Weights of a small image classifier: arch resmlp, held-out accuracy 94%.
Rows from expert 56 of block 9, named by matrix and row number. Rows with one number belong to one neuron. Each number is 50 + 12 x the weight over its row's rms, rounded and kept within 0 to 99. All counts start at 0. After the name is the row's rms in percent of the matrix's.
# gate: expert gate (model.blocks.9.mlp.gate, 64x128x128), inputs 0-127
# up: expert up (model.blocks.9.mlp.up, 64x128x128), inputs 0-127
# down: expert down (model.blocks.9.mlp.down, 64x128x128, transposed), outputs 0-127
gate.82 111:32 56 43 42 38 42 55 48 49 38 34 24 61 75 52 59 48 62 67 72 55 45 30 56 70 49 41 52 33 38 24 48 44 40 30 52 45 58 63 45 51 30 51 64 60 48 49 43 67 45 46 59 52 55 80 48 70 61 36 46 81 70 53 56 46 49 46 28 58 50 62 35 33 58 49 51 49 41 43 69 53 39 38 48 66 44 65 36 42 56 38 54 47 39 44 61 56 62 57 55 55 43 60 57 50 38 52 57 38 37 34 54 70 58 50 62 54 84 36 62 59 61 52 55 55 24 36 52
up.82 112:34 52 39 37 44 35 61 51 66 25 40 41 56 65 51 49 51 54 71 76 59 50 22 64 72 49 45 43 33 36 41 58 49 36 27 49 44 46 66 56 52 43 55 46 57 36 41 41 72 68 56 60 60 61 64 48 68 66 45 54 79 63 50 46 40 48 41 22 51 45 57 34 29 48 48 51 60 43 38 65 47 24 51 34 65 50 67 40 53 46 43 61 48 33 50 56 50 51 51 56 29 41 54 44 49 28 46 68 44 45 40 57 54 63 53 69 54 65 45 62 66 62 30 47 45 34 43 61
down.82 110:77 47 57 45 40 51 68 60 54 53 61 63 47 46 57 56 39 55 47 45 47 40 59 43 42 60 66 59 57 34 54 54 52 52 44 54 46 36 36 51 44 56 32 72 38 54 45 55 27 40 40 47 69 58 31 56 37 35 48 53 41 41 31 49 58 63 62 65 57 63 45 57 52 30 49 42 39 52 61 46 54 58 64 59 50 57 51 69 56 60 45 36 56 31 52 35 57 45 28 52 90 62 39 34 62 54 23 15 51 41 70 44 68 15 38 35 57 41 58 47 47 46 46 53 43 60 63 58
gate.83 087:77 57 40 64 75 41 42 45 38 32 37 37 51 65 41 50 38 51 61 57 44 56 47 59 50 47 44 41 59 70 56 42 30 56 42 41 79 25 42 43 72 45 51 59 32 68 57 37 27 49 50 39 67 49 56 73 56 41 75 50 43 37 47 55 35 58 51 56 36 44 51 60 60 40 32 43 67 59 41 33 43 50 62 52 51 49 49 60 58 46 66 44 64 51 43 46 64 38 59 38 49 51 49 64 44 35 59 23 31 47 44 52 24 57 41 46 78 41 54 37 70 59 29 50 50 48 64 54
up.83 100:56 30 43 67 44 65 31 33 60 28 35 47 43 93 37 64 61 59 35 56 34 55 70 43 61 39 67 41 62 43 51 69 32 73 41 40 46 49 42 49 67 43 38 54 41 57 48 53 51 38 42 58 45 60 46 75 54 56 26 67 58 45 47 35 52 54 40 56 65 54 34 66 44 52 42 40 39 48 48 25 47 35 62 38 60 46 61 54 37 42 72 53 64 53 50 42 39 48 73 40 60 44 50 37 47 45 71 44 72 60 29 57 54 35 63 58 55 47 53 36 51 55 58 37 51 56 59 42
down.83 095:46 55 58 55 56 51 69 42 43 33 58 47 36 30 27 52 44 49 45 43 48 37 50 44 59 48 44 42 57 31 70 42 46 48 54 43 31 78 51 37 64 40 46 54 46 47 63 47 29 51 64 53 64 48 55 60 39 47 43 41 47 40 45 47 46 43 50 20 59 41 73 65 55 25 57 46 58 50 54 77 61 53 71 61 54 37 45 49 47 55 23 48 79 52 33 52 51 38 64 44 47 47 40 59 41 66 46 60 49 55 83 36 49 57 67 49 16 42 71 59 41 56 60 53 66 68 35 60
gate.84 085:54 62 62 57 48 44 47 40 45 35 71 60 47 41 47 43 28 53 47 54 37 42 64 49 39 57 59 60 56 79 36 45 36 56 62 30 56 68 60 43 63 53 54 71 34 52 74 50 42 54 49 58 55 38 55 66 32 50 62 47 33 39 57 49 32 41 24 24 52 42 36 45 54 65 59 56 76 53 69 64 51 24 75 45 41 44 34 46 61 49 38 35 44 76 45 59 27 55 56 53 56 52 40 51 44 65 43 57 40 34 49 32 59 47 76 56 57 47 54 45 53 60 38 37 50 41 35 35
up.84 088:57 35 64 33 32 55 86 46 57 62 56 37 36 52 56 43 44 61 54 50 69 47 69 50 70 50 36 40 23 72 49 57 41 48 44 62 49 35 37 27 40 56 25 38 63 59 31 37 62 33 61 51 68 55 46 21 54 49 42 49 64 41 44 62 48 40 48 46 55 34 42 59 55 57 50 40 72 56 39 44 37 42 61 55 43 60 48 49 70 48 49 32 43 68 55 62 68 36 53 59 57 45 38 51 74 38 58 50 54 42 41 68 53 41 64 59 36 67 47 59 64 42 57 33 53 41 54 33
down.84 100:46 54 50 33 42 52 27 57 58 52 66 51 56 57 40 61 65 67 59 48 39 58 22 67 60 45 36 47 51 54 56 39 67 35 49 53 52 69 66 53 67 58 55 42 44 65 47 58 53 38 47 58 44 44 44 70 52 40 41 44 31 60 48 36 52 39 59 49 67 55 55 66 42 31 47 54 25 31 54 54 59 46 65 52 34 65 38 53 12 59 34 56 60 56 42 46 48 77 59 30 52 64 77 41 50 38 24 60 51 43 44 41 46 60 43 37 47 53 50 45 47 61 46 84 48 57 38 68
gate.85 077:34 75 72 29 56 59 40 66 47 58 49 38 63 45 40 43 58 73 47 70 51 56 43 46 55 44 63 43 40 33 64 37 64 50 51 59 40 57 48 43 30 49 56 59 61 57 73 47 52 34 60 43 37 37 46 59 27 39 73 58 58 59 54 43 42 69 75 56 45 41 61 76 42 44 57 37 62 61 47 58 38 51 37 46 64 56 56 48 46 65 29 62 50 40 43 61 25 57 27 55 51 43 52 58 49 51 37 75 55 38 25 33 72 62 29 62 43 33 39 52 52 55 44 60 50 51 65 47
up.85 078:53 23 40 36 40 41 48 32 54 66 62 65 58 63 58 53 39 36 44 21 65 72 38 43 55 38 42 54 57 52 37 50 42 67 55 58 43 46 65 54 75 44 42 63 43 58 30 56 55 39 34 41 27 55 53 33 55 59 29 64 43 61 43 41 49 56 47 59 41 65 69 38 41 49 46 55 20 56 34 35 69 78 55 59 49 51 21 45 57 64 63 61 57 60 50 48 49 56 43 64 46 62 63 67 50 65 61 47 30 55 42 61 41 33 62 48 54 54 66 64 40 44 60 41 51 43 40 58
down.85 073:55 54 37 40 47 55 39 59 53 58 30 43 57 61 49 53 64 75 59 50 55 65 52 30 34 61 65 51 27 77 57 50 53 67 45 71 60 50 60 51 65 46 51 78 70 38 50 49 74 38 53 35 42 60 47 42 35 19 41 60 54 53 51 39 58 71 60 53 39 48 66 66 24 43 51 34 40 52 48 26 53 68 54 34 64 61 59 55 49 60 30 60 70 45 62 40 28 50 51 51 44 33 34 49 43 52 46 54 38 51 25 57 46 44 57 32 39 48 45 44 64 58 59 62 39 60 52 51
gate.86 111:47 46 22 54 65 65 73 40 36 48 37 65 61 57 56 52 58 67 29 56 56 49 66 33 62 52 57 52 47 56 61 35 36 42 40 54 71 54 40 58 37 54 40 47 58 50 60 47 40 58 36 60 53 32 47 23 78 52 34 46 50 49 63 81 43 54 51 53 51 30 68 65 57 58 31 45 43 49 54 66 63 58 64 50 60 39 61 61 28 39 58 65 45 24 43 29 54 43 61 45 49 29 61 45 37 51 45 43 56 30 60 33 40 38 36 57 70 49 54 40 48 57 47 43 65 32 46 62
up.86 098:39 31 65 47 37 43 46 57 46 64 64 42 44 36 35 47 40 51 51 55 36 50 44 65 48 76 56 69 69 44 36 56 51 52 64 64 41 41 49 49 56 44 74 53 59 38 49 35 52 36 53 45 49 74 36 52 24 60 51 60 39 39 59 20 44 47 55 41 50 58 43 36 37 36 70 48 50 42 63 44 48 32 40 55 29 55 43 52 65 59 64 37 44 74 65 73 54 56 28 58 51 67 44 48 53 50 39 53 31 64 36 46 56 78 67 41 32 30 49 65 50 34 56 57 39 66 63 50
down.86 102:54 46 45 50 64 53 52 46 37 44 50 53 56 54 59 49 55 63 41 47 47 40 44 69 61 55 26 48 57 62 51 54 36 52 46 38 55 28 48 58 39 58 19 48 42 50 40 62 60 72 39 64 37 42 33 45 67 59 63 32 54 41 56 59 38 49 36 71 66 53 55 47 74 53 22 28 37 73 39 37 44 77 59 34 67 29 65 52 49 42 52 45 62 51 50 36 32 42 57 59 62 36 52 54 59 30 66 44 58 60 57 51 46 53 39 60 65 34 54 63 21 67 46 46 73 65 41 47
gate.87 112:62 71 59 62 50 59 68 51 44 74 58 40 37 71 48 39 36 54 49 53 30 43 38 43 51 49 37 65 40 51 46 52 64 61 30 49 42 45 48 41 34 43 46 59 32 37 57 22 68 26 40 60 44 72 62 49 56 47 60 56 53 79 49 49 64 52 35 58 51 58 50 69 53 43 56 59 63 52 65 63 58 24 64 45 38 32 63 62 46 62 56 43 33 21 38 65 42 56 64 63 50 54 66 43 50 57 31 52 72 47 44 47 45 56 53 37 47 42 50 33 54 36 55 30 44 44 23 42
up.87 119:33 39 35 25 61 37 40 54 51 30 52 42 77 37 48 46 49 47 51 42 56 54 67 69 43 44 62 52 53 49 53 47 44 36 58 43 38 45 54 58 62 54 43 41 70 74 40 67 35 72 51 32 61 23 33 65 37 56 49 41 37 25 46 45 38 58 52 31 68 45 57 27 50 51 38 48 54 62 31 54 55 80 42 43 60 61 55 56 58 51 30 63 51 61 52 38 44 57 51 68 49 49 40 51 48 51 68 31 25 48 60 51 51 49 27 64 48 65 50 66 39 67 56 71 47 48 60 56
down.87 122:46 68 59 55 62 84 64 50 56 33 60 53 41 41 61 39 36 67 53 40 29 51 46 49 41 62 55 49 57 35 39 45 45 53 54 43 38 48 37 62 53 42 61 63 44 42 47 28 47 57 58 52 45 68 73 42 48 60 55 32 51 57 47 58 75 60 58 50 49 66 57 73 33 34 44 51 36 50 53 66 50 27 63 60 69 42 54 62 60 54 59 34 50 36 34 53 46 35 29 63 43 35 40 38 71 65 47 57 84 45 43 48 49 59 53 52 29 28 40 41 67 33 59 33 56 50 37 49
gate.88 095:59 63 52 61 25 58 52 45 49 52 44 53 47 54 51 54 48 58 49 40 81 52 43 45 64 63 49 46 61 53 53 58 78 58 32 35 53 52 47 61 46 55 43 28 66 48 60 53 62 31 70 41 54 34 63 51 27 60 68 33 26 60 78 48 41 70 40 36 34 60 53 52 50 43 44 56 42 54 52 32 52 42 35 56 40 53 42 20 38 55 53 45 61 44 49 51 40 73 56 34 42 72 41 48 25 52 56 55 30 59 55 43 61 40 42 50 44 63 51 52 45 49 66 55 51 82 26 58
up.88 094:59 47 54 64 48 61 60 38 60 42 47 49 44 47 48 58 43 53 56 49 58 44 58 56 38 60 64 47 75 38 71 44 46 67 33 57 70 34 27 48 46 55 52 21 45 42 57 43 48 38 49 44 72 35 65 61 36 55 67 30 25 43 75 61 64 57 43 29 41 66 68 31 63 39 35 49 49 73 37 58 61 48 39 42 42 52 39 29 49 40 61 43 60 49 26 58 31 49 39 52 48 67 50 42 39 48 53 67 44 68 67 53 40 50 41 54 38 52 51 56 41 69 58 50 49 76 28 53
down.88 087:32 45 61 43 52 58 44 35 36 41 40 43 47 66 52 49 48 55 49 37 66 29 29 57 47 35 40 46 41 56 40 63 39 47 69 36 55 41 62 52 53 53 37 80 51 45 59 50 30 49 51 36 42 38 41 41 48 21 55 56 54 28 50 56 61 37 55 44 71 60 58 52 83 52 71 56 59 56 48 55 44 78 51 58 58 78 55 65 65 51 49 57 44 42 30 32 30 26 38 47 46 66 60 37 42 62 39 44 51 57 70 48 58 47 64 65 56 56 44 34 65 51 62 66 51 44 31 56
gate.89 088:41 25 60 73 50 47 42 55 40 59 56 52 52 74 49 38 73 45 60 42 53 70 48 31 60 42 51 56 38 47 29 37 48 31 48 53 55 59 54 54 42 45 53 39 33 55 54 58 75 46 54 79 72 44 44 52 29 54 62 52 51 57 48 41 64 52 47 56 31 58 40 54 53 42 54 56 23 45 26 43 33 58 47 64 55 51 47 50 40 66 41 28 61 50 50 55 40 42 48 58 62 57 78 48 52 50 29 62 65 25 66 52 67 59 50 76 48 70 32 54 38 49 67 35 54 53 35 47
up.89 087:48 25 56 73 47 51 35 52 57 56 57 50 46 67 51 48 68 64 49 49 40 64 40 43 60 41 48 62 38 53 21 39 28 32 51 56 55 51 33 52 40 63 52 44 42 52 37 46 58 41 55 64 81 45 56 53 39 47 52 56 36 56 34 47 67 55 59 65 45 38 52 58 37 33 55 52 27 56 40 37 33 54 40 63 50 38 47 51 51 66 25 24 55 43 47 65 39 46 61 55 59 44 70 45 32 55 20 69 71 39 64 61 74 55 59 56 43 56 41 72 37 62 72 53 55 51 47 59
down.89 086:45 69 51 63 56 37 40 55 45 44 66 35 20 42 40 66 45 38 39 46 47 39 50 85 59 56 60 72 71 41 46 71 31 64 67 57 63 55 48 35 56 49 68 30 38 65 51 40 41 52 55 23 43 43 51 52 55 59 31 36 67 47 51 51 50 50 53 52 55 65 47 53 54 57 44 49 66 70 57 46 50 45 47 50 53 46 28 59 58 35 49 41 41 46 56 56 35 51 53 38 45 40 63 38 61 36 54 69 32 55 53 44 46 20 44 75 43 44 81 51 46 61 44 65 48 56 48 28
gate.90 057:72 53 57 48 42 50 55 58 40 53 31 42 63 51 53 60 54 30 57 44 38 58 62 51 35 60 41 45 31 57 49 57 54 45 50 33 77 58 32 41 33 70 58 55 40 42 49 49 52 35 46 66 38 48 38 53 35 54 61 45 57 38 77 57 57 44 42 64 52 44 45 39 74 57 29 31 41 48 62 58 23 55 70 49 56 54 23 42 61 72 54 53 54 74 55 50 28 28 58 46 71 41 39 56 50 53 59 62 78 32 50 71 46 47 55 50 44 56 44 61 68 62 45 61 52 63 62 35
up.90 065:49 66 49 61 51 50 54 52 34 44 80 59 54 32 60 45 73 65 53 57 64 42 50 32 49 67 56 66 46 47 51 41 34 49 43 46 42 44 62 34 35 29 65 55 36 51 60 38 48 54 52 52 46 53 26 43 48 45 58 52 52 56 37 53 50 65 29 48 61 54 47 59 33 44 55 67 70 54 47 54 46 39 12 53 50 33 44 40 31 44 39 65 54 49 54 46 48 77 38 47 31 64 72 53 43 59 62 34 59 43 70 40 52 41 70 79 45 61 46 33 49 70 62 31 72 59 45 53
down.90 056:47 58 64 31 38 37 47 51 33 72 66 51 32 75 55 35 49 63 54 56 54 38 47 24 66 52 50 48 70 37 30 65 51 54 54 61 62 66 51 49 37 39 45 56 62 46 50 31 52 41 45 63 53 79 35 25 57 68 38 30 41 58 63 72 59 68 25 56 39 52 51 47 69 47 35 58 50 52 27 35 50 65 37 49 50 21 57 45 42 60 45 27 53 58 49 55 51 75 50 55 32 34 51 43 41 39 59 59 54 51 44 52 47 49 63 55 51 40 55 42 46 68 55 46 42 53 61 37
gate.91 113:35 47 48 55 45 29 69 56 49 37 33 38 52 60 48 71 58 56 65 24 47 40 38 49 66 54 49 68 30 52 66 62 59 58 57 57 50 58 30 72 51 56 72 46 63 48 51 53 45 48 59 61 33 31 40 39 67 52 53 47 72 19 68 35 39 29 57 37 53 46 54 74 52 42 41 62 54 44 57 35 48 60 62 28 57 42 42 50 37 51 50 42 35 47 63 39 49 64 37 63 70 53 53 53 48 36 63 59 31 56 51 63 21 37 52 29 74 57 52 53 46 62 46 40 50 56 48 38
up.91 112:40 40 47 58 31 31 48 67 49 52 36 41 49 48 41 63 52 59 54 33 50 34 46 42 68 28 57 68 53 49 73 62 61 57 56 53 45 48 36 51 60 55 63 44 59 30 41 27 43 52 62 43 40 32 43 57 82 50 59 61 57 36 83 57 42 32 59 63 37 31 68 52 65 46 27 71 70 56 55 31 58 45 47 50 37 59 48 45 34 43 60 40 60 31 54 50 53 49 49 67 31 54 50 36 53 34 68 78 38 54 38 55 47 46 45 57 55 53 49 57 33 63 42 49 75 44 52 44
down.91 123:50 56 52 35 40 57 36 42 40 65 60 63 50 45 64 29 43 53 47 57 53 56 68 48 16 48 40 48 63 56 43 65 37 58 35 42 56 35 70 50 26 45 22 45 65 39 61 40 60 50 49 80 45 37 67 54 41 63 26 58 50 54 22 46 65 54 68 51 46 63 49 33 58 42 62 55 50 51 48 73 43 34 50 38 58 53 29 52 38 60 38 51 75 59 55 58 45 34 53 54 67 47 49 32 40 55 49 44 64 62 72 33 31 56 52 32 67 44 41 49 55 51 67 65 48 56 47 51
gate.92 078:52 46 50 65 59 36 61 23 59 57 84 56 44 65 56 69 32 57 43 51 38 45 50 56 44 53 46 28 62 44 51 73 68 53 66 49 40 42 20 60 49 57 59 42 46 68 52 67 37 41 67 49 45 41 49 60 55 47 51 52 32 58 42 59 51 54 35 52 41 55 54 54 58 45 55 60 34 58 52 56 33 49 48 33 33 79 49 54 72 43 29 42 43 62 50 42 45 62 65 43 51 69 45 50 26 40 43 62 38 23 50 30 31 50 48 34 67 30 44 49 45 50 57 39 55 57 46 25
up.92 072:68 41 49 46 46 38 47 79 65 56 56 63 31 44 39 44 38 60 52 36 65 47 28 29 37 53 64 49 59 55 55 53 64 38 30 38 51 44 50 33 53 41 71 55 14 52 42 34 60 48 43 45 31 63 33 47 41 62 53 68 42 50 68 54 34 46 70 49 49 61 73 60 56 50 47 48 56 40 63 42 62 61 45 53 42 44 26 40 55 51 61 22 61 60 53 60 54 42 38 46 62 55 38 59 57 58 83 24 48 64 50 49 48 51 45 51 57 53 69 48 32 56 65 52 39 40 57 66
down.92 067:55 49 47 55 46 53 67 52 42 55 50 52 71 36 43 46 52 60 46 47 38 68 38 55 58 34 70 55 37 41 31 44 33 52 27 58 73 63 45 53 63 62 35 53 30 46 68 34 79 23 67 54 66 50 62 41 41 46 43 66 36 48 49 54 66 65 28 48 19 55 38 51 84 73 52 49 56 52 53 43 40 44 58 43 45 40 53 65 39 37 66 62 71 53 56 42 62 45 57 44 39 42 25 35 63 45 58 42 55 63 54 42 48 40 49 40 41 48 50 58 56 39 46 38 70 61 57 36
gate.93 080:43 43 66 53 41 23 57 67 41 31 25 80 49 44 35 42 51 52 53 45 62 25 68 35 59 54 34 54 42 64 58 60 30 46 39 24 51 51 53 47 62 65 51 64 42 68 61 54 26 46 41 50 51 23 60 43 33 53 58 51 51 60 55 49 53 55 49 46 56 50 51 41 36 58 41 48 40 66 57 62 48 30 55 36 25 58 56 52 69 62 66 69 78 56 43 65 57 48 38 63 53 52 38 64 45 51 51 61 51 60 44 36 41 51 45 50 64 29 58 50 57 70 40 65 45 43 73 49
up.93 076:64 51 50 47 73 60 41 25 46 60 70 27 57 54 53 38 52 51 49 58 30 75 43 37 48 59 54 49 62 59 48 39 75 47 65 72 36 64 44 41 59 45 61 41 58 45 46 63 58 52 34 45 49 61 58 64 57 46 42 63 44 32 47 51 72 49 34 65 37 56 70 69 66 35 33 51 56 19 37 43 51 48 48 61 54 51 44 43 50 45 61 50 26 44 54 32 45 38 56 45 49 49 48 42 52 45 41 33 61 48 61 75 49 52 37 55 24 87 45 49 52 37 48 25 44 48 52 52
down.93 064:50 54 61 48 36 51 57 56 62 52 36 42 61 46 68 46 56 28 43 50 37 45 69 52 69 51 34 47 24 60 51 61 28 58 51 36 69 57 33 63 50 57 65 76 62 57 54 45 27 35 46 53 74 32 38 27 50 49 57 59 50 28 75 71 51 40 26 73 52 40 55 46 43 59 60 58 53 55 71 39 51 33 34 48 39 52 40 32 30 69 54 57 50 59 48 33 54 55 46 72 59 44 51 44 33 40 45 31 59 45 47 68 54 53 39 47 44 50 46 47 57 44 66 58 70 43 58 45
gate.94 086:58 32 48 53 50 74 61 55 47 41 40 47 40 44 59 65 67 49 64 52 29 63 62 39 50 48 33 45 46 43 58 69 57 78 48 38 58 39 30 42 66 42 64 37 50 72 53 58 36 78 53 55 50 41 46 40 62 85 49 44 52 60 46 70 42 67 53 61 35 45 56 74 53 40 40 34 70 42 52 37 49 51 49 71 53 50 29 39 63 41 60 66 46 50 57 57 46 50 34 45 40 44 29 41 21 60 58 42 61 49 30 54 32 30 52 56 43 44 60 48 47 43 51 37 65 54 51 32
up.94 081:54 73 52 47 45 43 37 45 31 73 39 59 62 56 51 39 48 44 47 68 61 42 16 58 48 52 60 48 40 39 17 40 56 34 46 57 48 54 65 68 41 55 42 64 49 29 46 45 66 25 59 41 52 56 63 57 46 23 47 62 44 53 68 49 52 28 30 49 60 41 45 33 52 48 48 61 28 65 38 57 62 46 48 45 47 39 67 57 40 50 43 41 52 66 33 49 52 47 58 44 51 57 78 56 75 49 19 67 35 61 51 45 75 58 49 41 50 57 49 39 46 56 51 50 34 61 40 59
down.94 098:56 35 39 55 39 62 64 57 44 39 52 37 40 52 46 60 51 58 49 58 59 48 65 29 44 71 45 50 40 53 47 55 47 73 59 29 52 33 53 38 73 21 59 47 32 61 39 62 59 65 42 60 44 58 48 57 79 80 21 60 61 71 49 45 43 60 40 66 53 56 48 51 45 57 34 19 50 50 49 50 46 39 52 59 42 55 30 31 56 48 41 65 56 54 47 41 45 44 28 55 39 53 41 41 47 51 42 45 54 40 50 33 44 29 54 74 46 74 34 59 77 44 57 43 49 47 63 61
gate.95 106:74 47 44 44 60 60 41 51 28 36 21 58 52 50 58 52 62 45 55 57 43 43 59 28 38 51 52 51 50 62 55 39 47 43 35 51 76 58 51 45 43 54 45 73 54 53 61 67 47 65 63 68 61 47 39 48 51 38 48 33 44 60 58 58 57 71 58 58 31 38 68 31 44 78 56 68 46 59 40 44 73 54 50 49 49 63 46 45 33 42 59 38 39 46 35 59 35 64 58 49 21 45 23 55 50 70 49 33 54 57 59 36 52 22 44 57 58 45 56 49 55 52 46 25 70 28 44 55
up.95 099:32 57 38 43 58 41 46 60 75 66 59 34 48 69 56 44 53 48 34 41 57 58 45 69 52 57 40 42 52 33 34 48 40 56 47 30 43 41 56 58 60 46 51 25 73 70 45 31 58 43 45 46 19 49 48 65 73 53 47 65 71 49 29 42 71 47 44 36 58 62 38 58 62 25 40 53 46 48 44 53 43 47 53 65 42 53 39 42 56 51 40 50 50 63 59 39 68 44 56 36 71 55 56 63 43 61 52 57 41 34 44 75 47 80 68 68 43 58 41 29 55 53 37 60 43 63 39 44
down.95 081:51 39 50 58 60 60 63 57 69 51 38 31 61 46 35 47 45 22 47 39 43 70 31 69 50 77 54 70 57 41 51 56 64 50 40 47 38 51 60 75 36 45 22 38 52 49 58 35 44 48 56 34 44 61 69 51 48 59 46 52 41 41 53 60 56 52 42 48 42 28 45 69 43 41 46 62 35 42 58 46 41 52 51 47 81 31 20 34 57 65 36 57 44 54 67 65 35 62 65 54 64 38 40 49 64 39 31 50 59 53 70 60 31 43 68 44 55 53 64 33 52 54 40 60 48 50 40 47
gate.96 105:49 44 50 48 66 35 50 59 45 51 44 25 57 34 42 62 66 15 61 60 56 54 47 63 52 63 66 40 56 75 70 32 45 72 59 52 64 51 31 51 74 63 31 24 63 43 51 66 55 36 43 56 49 34 62 49 51 46 48 65 40 42 63 51 47 37 42 55 60 51 59 50 45 46 57 42 54 47 47 67 42 39 49 59 85 37 47 64 54 46 83 41 34 63 49 53 46 33 45 28 38 47 72 33 36 46 40 55 47 56 48 29 40 53 65 55 68 46 55 52 49 52 34 50 60 42 47 50
up.96 108:49 61 53 47 49 45 39 64 47 44 60 37 60 40 56 50 57 32 68 65 60 54 56 61 38 72 68 50 69 58 76 27 52 76 68 54 65 56 41 48 59 63 36 24 49 32 49 55 53 30 36 66 44 42 60 49 57 51 26 72 35 49 57 46 48 40 43 53 55 28 57 57 37 40 53 38 67 33 32 57 60 49 49 40 72 43 49 46 52 39 79 40 44 61 52 58 56 48 43 33 37 44 71 29 46 48 46 67 33 57 43 34 46 59 58 61 66 47 34 60 39 58 53 57 65 34 44 50
down.96 105:54 34 56 45 55 58 44 59 38 47 52 48 40 75 47 76 21 96 48 61 62 55 65 48 38 49 46 71 52 50 52 51 51 27 53 34 47 51 41 38 53 52 64 50 44 44 49 52 44 82 43 45 50 53 62 47 34 58 61 37 47 31 23 51 58 48 50 53 38 67 55 58 40 55 35 41 39 42 56 50 55 30 54 33 46 52 41 30 65 46 61 28 46 73 57 56 63 42 59 55 46 38 39 65 64 60 65 50 46 55 64 62 39 44 49 40 47 55 27 60 52 62 78 50 48 36 60 61
gate.97 093:59 55 41 23 47 57 51 61 64 41 49 31 50 49 55 53 65 64 49 67 41 57 51 36 53 38 50 54 49 36 63 57 49 46 51 51 31 47 30 47 69 38 58 52 90 70 41 29 31 58 43 53 71 51 31 68 55 40 57 43 37 55 45 69 49 80 71 68 58 35 53 52 44 69 57 60 60 48 37 60 37 40 59 43 48 48 46 60 48 27 55 32 55 47 49 24 32 56 77 36 65 48 42 38 67 50 61 49 44 54 54 43 39 58 48 45 54 53 50 34 71 54 54 29 55 47 39 47
up.97 095:51 50 49 40 41 57 64 27 71 32 39 48 47 61 36 39 32 55 66 35 49 71 54 62 51 25 48 44 48 42 53 37 36 50 45 46 65 54 49 48 51 51 46 56 85 64 36 46 52 68 52 42 58 49 30 53 49 61 58 79 41 47 55 47 52 72 62 66 43 44 47 53 28 63 55 58 51 54 47 45 37 44 43 34 34 53 38 55 80 53 48 34 46 60 35 17 43 45 62 59 72 54 48 41 69 52 50 57 08 53 45 48 47 60 32 43 54 58 43 48 48 32 64 48 59 51 45 53
down.97 091:39 42 64 56 29 52 45 51 30 40 54 45 20 28 39 57 51 40 45 36 39 56 27 52 44 66 51 62 51 57 34 51 77 45 53 40 65 33 50 57 41 61 45 76 28 39 48 52 60 19 52 53 52 63 63 40 66 53 51 55 53 66 36 54 52 25 42 30 79 66 70 44 58 50 57 45 33 49 44 60 39 39 59 56 40 30 62 39 55 35 85 55 53 57 68 56 55 50 59 42 40 52 56 57 60 59 55 52 76 40 51 63 48 46 50 53 53 64 53 33 43 55 48 46 47 50 43 48
gate.98 084:28 44 48 51 43 50 48 62 53 37 27 46 50 49 68 51 44 53 79 39 43 62 47 25 44 58 55 55 44 63 59 39 62 56 64 45 58 43 71 34 59 39 50 66 37 24 66 50 37 57 48 50 52 44 55 52 36 60 47 43 42 54 65 67 59 34 56 62 53 53 45 49 53 44 36 48 60 57 53 36 52 43 35 78 39 47 60 31 45 44 34 55 59 52 76 49 35 59 23 56 37 49 23 34 69 40 28 45 55 44 71 50 54 51 42 57 51 56 25 53 48 49 68 66 49 52 86 56
up.98 084:66 51 67 64 73 60 33 40 36 69 58 62 44 42 43 43 72 68 47 59 58 40 67 60 54 43 40 61 58 62 44 56 40 44 52 48 48 67 26 63 48 42 59 45 56 68 41 48 41 40 44 37 59 54 39 49 44 26 28 69 47 48 36 51 41 52 45 52 46 57 54 44 55 73 59 30 57 46 40 45 59 47 71 60 42 43 55 67 75 26 45 30 42 41 26 55 49 67 56 46 44 51 76 57 50 33 68 62 43 55 39 63 53 58 44 22 54 49 72 56 32 44 53 29 59 48 38 59
down.98 073:55 29 35 39 64 48 42 67 81 27 46 71 54 42 56 31 51 66 66 62 56 53 46 43 39 62 68 72 29 58 59 66 39 64 46 43 69 41 46 62 64 57 63 38 44 50 43 68 63 58 52 53 39 51 43 36 44 51 45 43 42 46 49 48 61 58 50 38 58 40 47 62 55 52 30 62 61 60 43 31 49 37 44 41 44 48 59 26 44 47 48 46 48 60 50 93 32 51 39 58 33 71 56 45 41 51 47 40 56 44 56 51 24 31 55 43 64 59 67 66 57 49 61 47 59 40 58 32
gate.99 115:22 50 54 54 41 53 58 46 29 53 61 41 36 60 32 44 38 42 43 55 25 47 51 32 67 60 16 33 82 43 48 57 49 42 53 59 63 68 37 49 66 44 64 66 37 53 66 62 51 54 43 64 43 64 32 23 59 57 67 65 55 38 47 47 63 46 26 27 71 49 53 52 40 45 60 49 57 53 55 62 37 57 52 44 60 59 41 46 56 60 65 65 54 46 57 51 37 59 72 41 45 47 40 29 52 67 37 50 57 61 42 47 59 60 61 59 63 35 42 51 44 36 45 64 37 69 52 45
up.99 111:27 49 41 52 45 54 62 58 51 40 57 53 32 33 27 57 23 62 32 51 27 56 60 36 67 54 30 46 68 48 39 44 53 45 38 42 56 47 42 37 58 42 68 61 48 59 52 59 44 42 44 63 32 56 30 38 61 55 74 57 64 45 38 51 71 59 25 39 72 46 55 35 35 48 54 44 56 46 42 59 40 59 47 38 64 67 46 57 50 75 79 70 50 51 37 48 48 47 65 51 77 56 54 35 55 51 29 52 61 62 37 36 52 50 43 58 61 46 52 59 54 44 49 52 18 60 48 57
down.99 105:51 53 61 63 45 55 48 54 54 40 41 53 68 59 46 51 71 63 47 25 56 42 29 65 37 37 69 53 65 44 70 42 70 69 48 51 51 48 63 44 31 45 43 42 62 50 41 28 56 50 58 34 74 28 43 67 71 63 50 45 45 32 66 43 54 71 65 57 54 48 68 45 47 58 44 31 51 35 35 45 62 30 39 67 43 32 35 51 58 44 67 46 28 50 47 34 48 34 59 51 36 36 67 57 32 50 58 41 42 51 72 58 66 45 52 40 46 58 68 30 52 54 59 52 62 31 39 44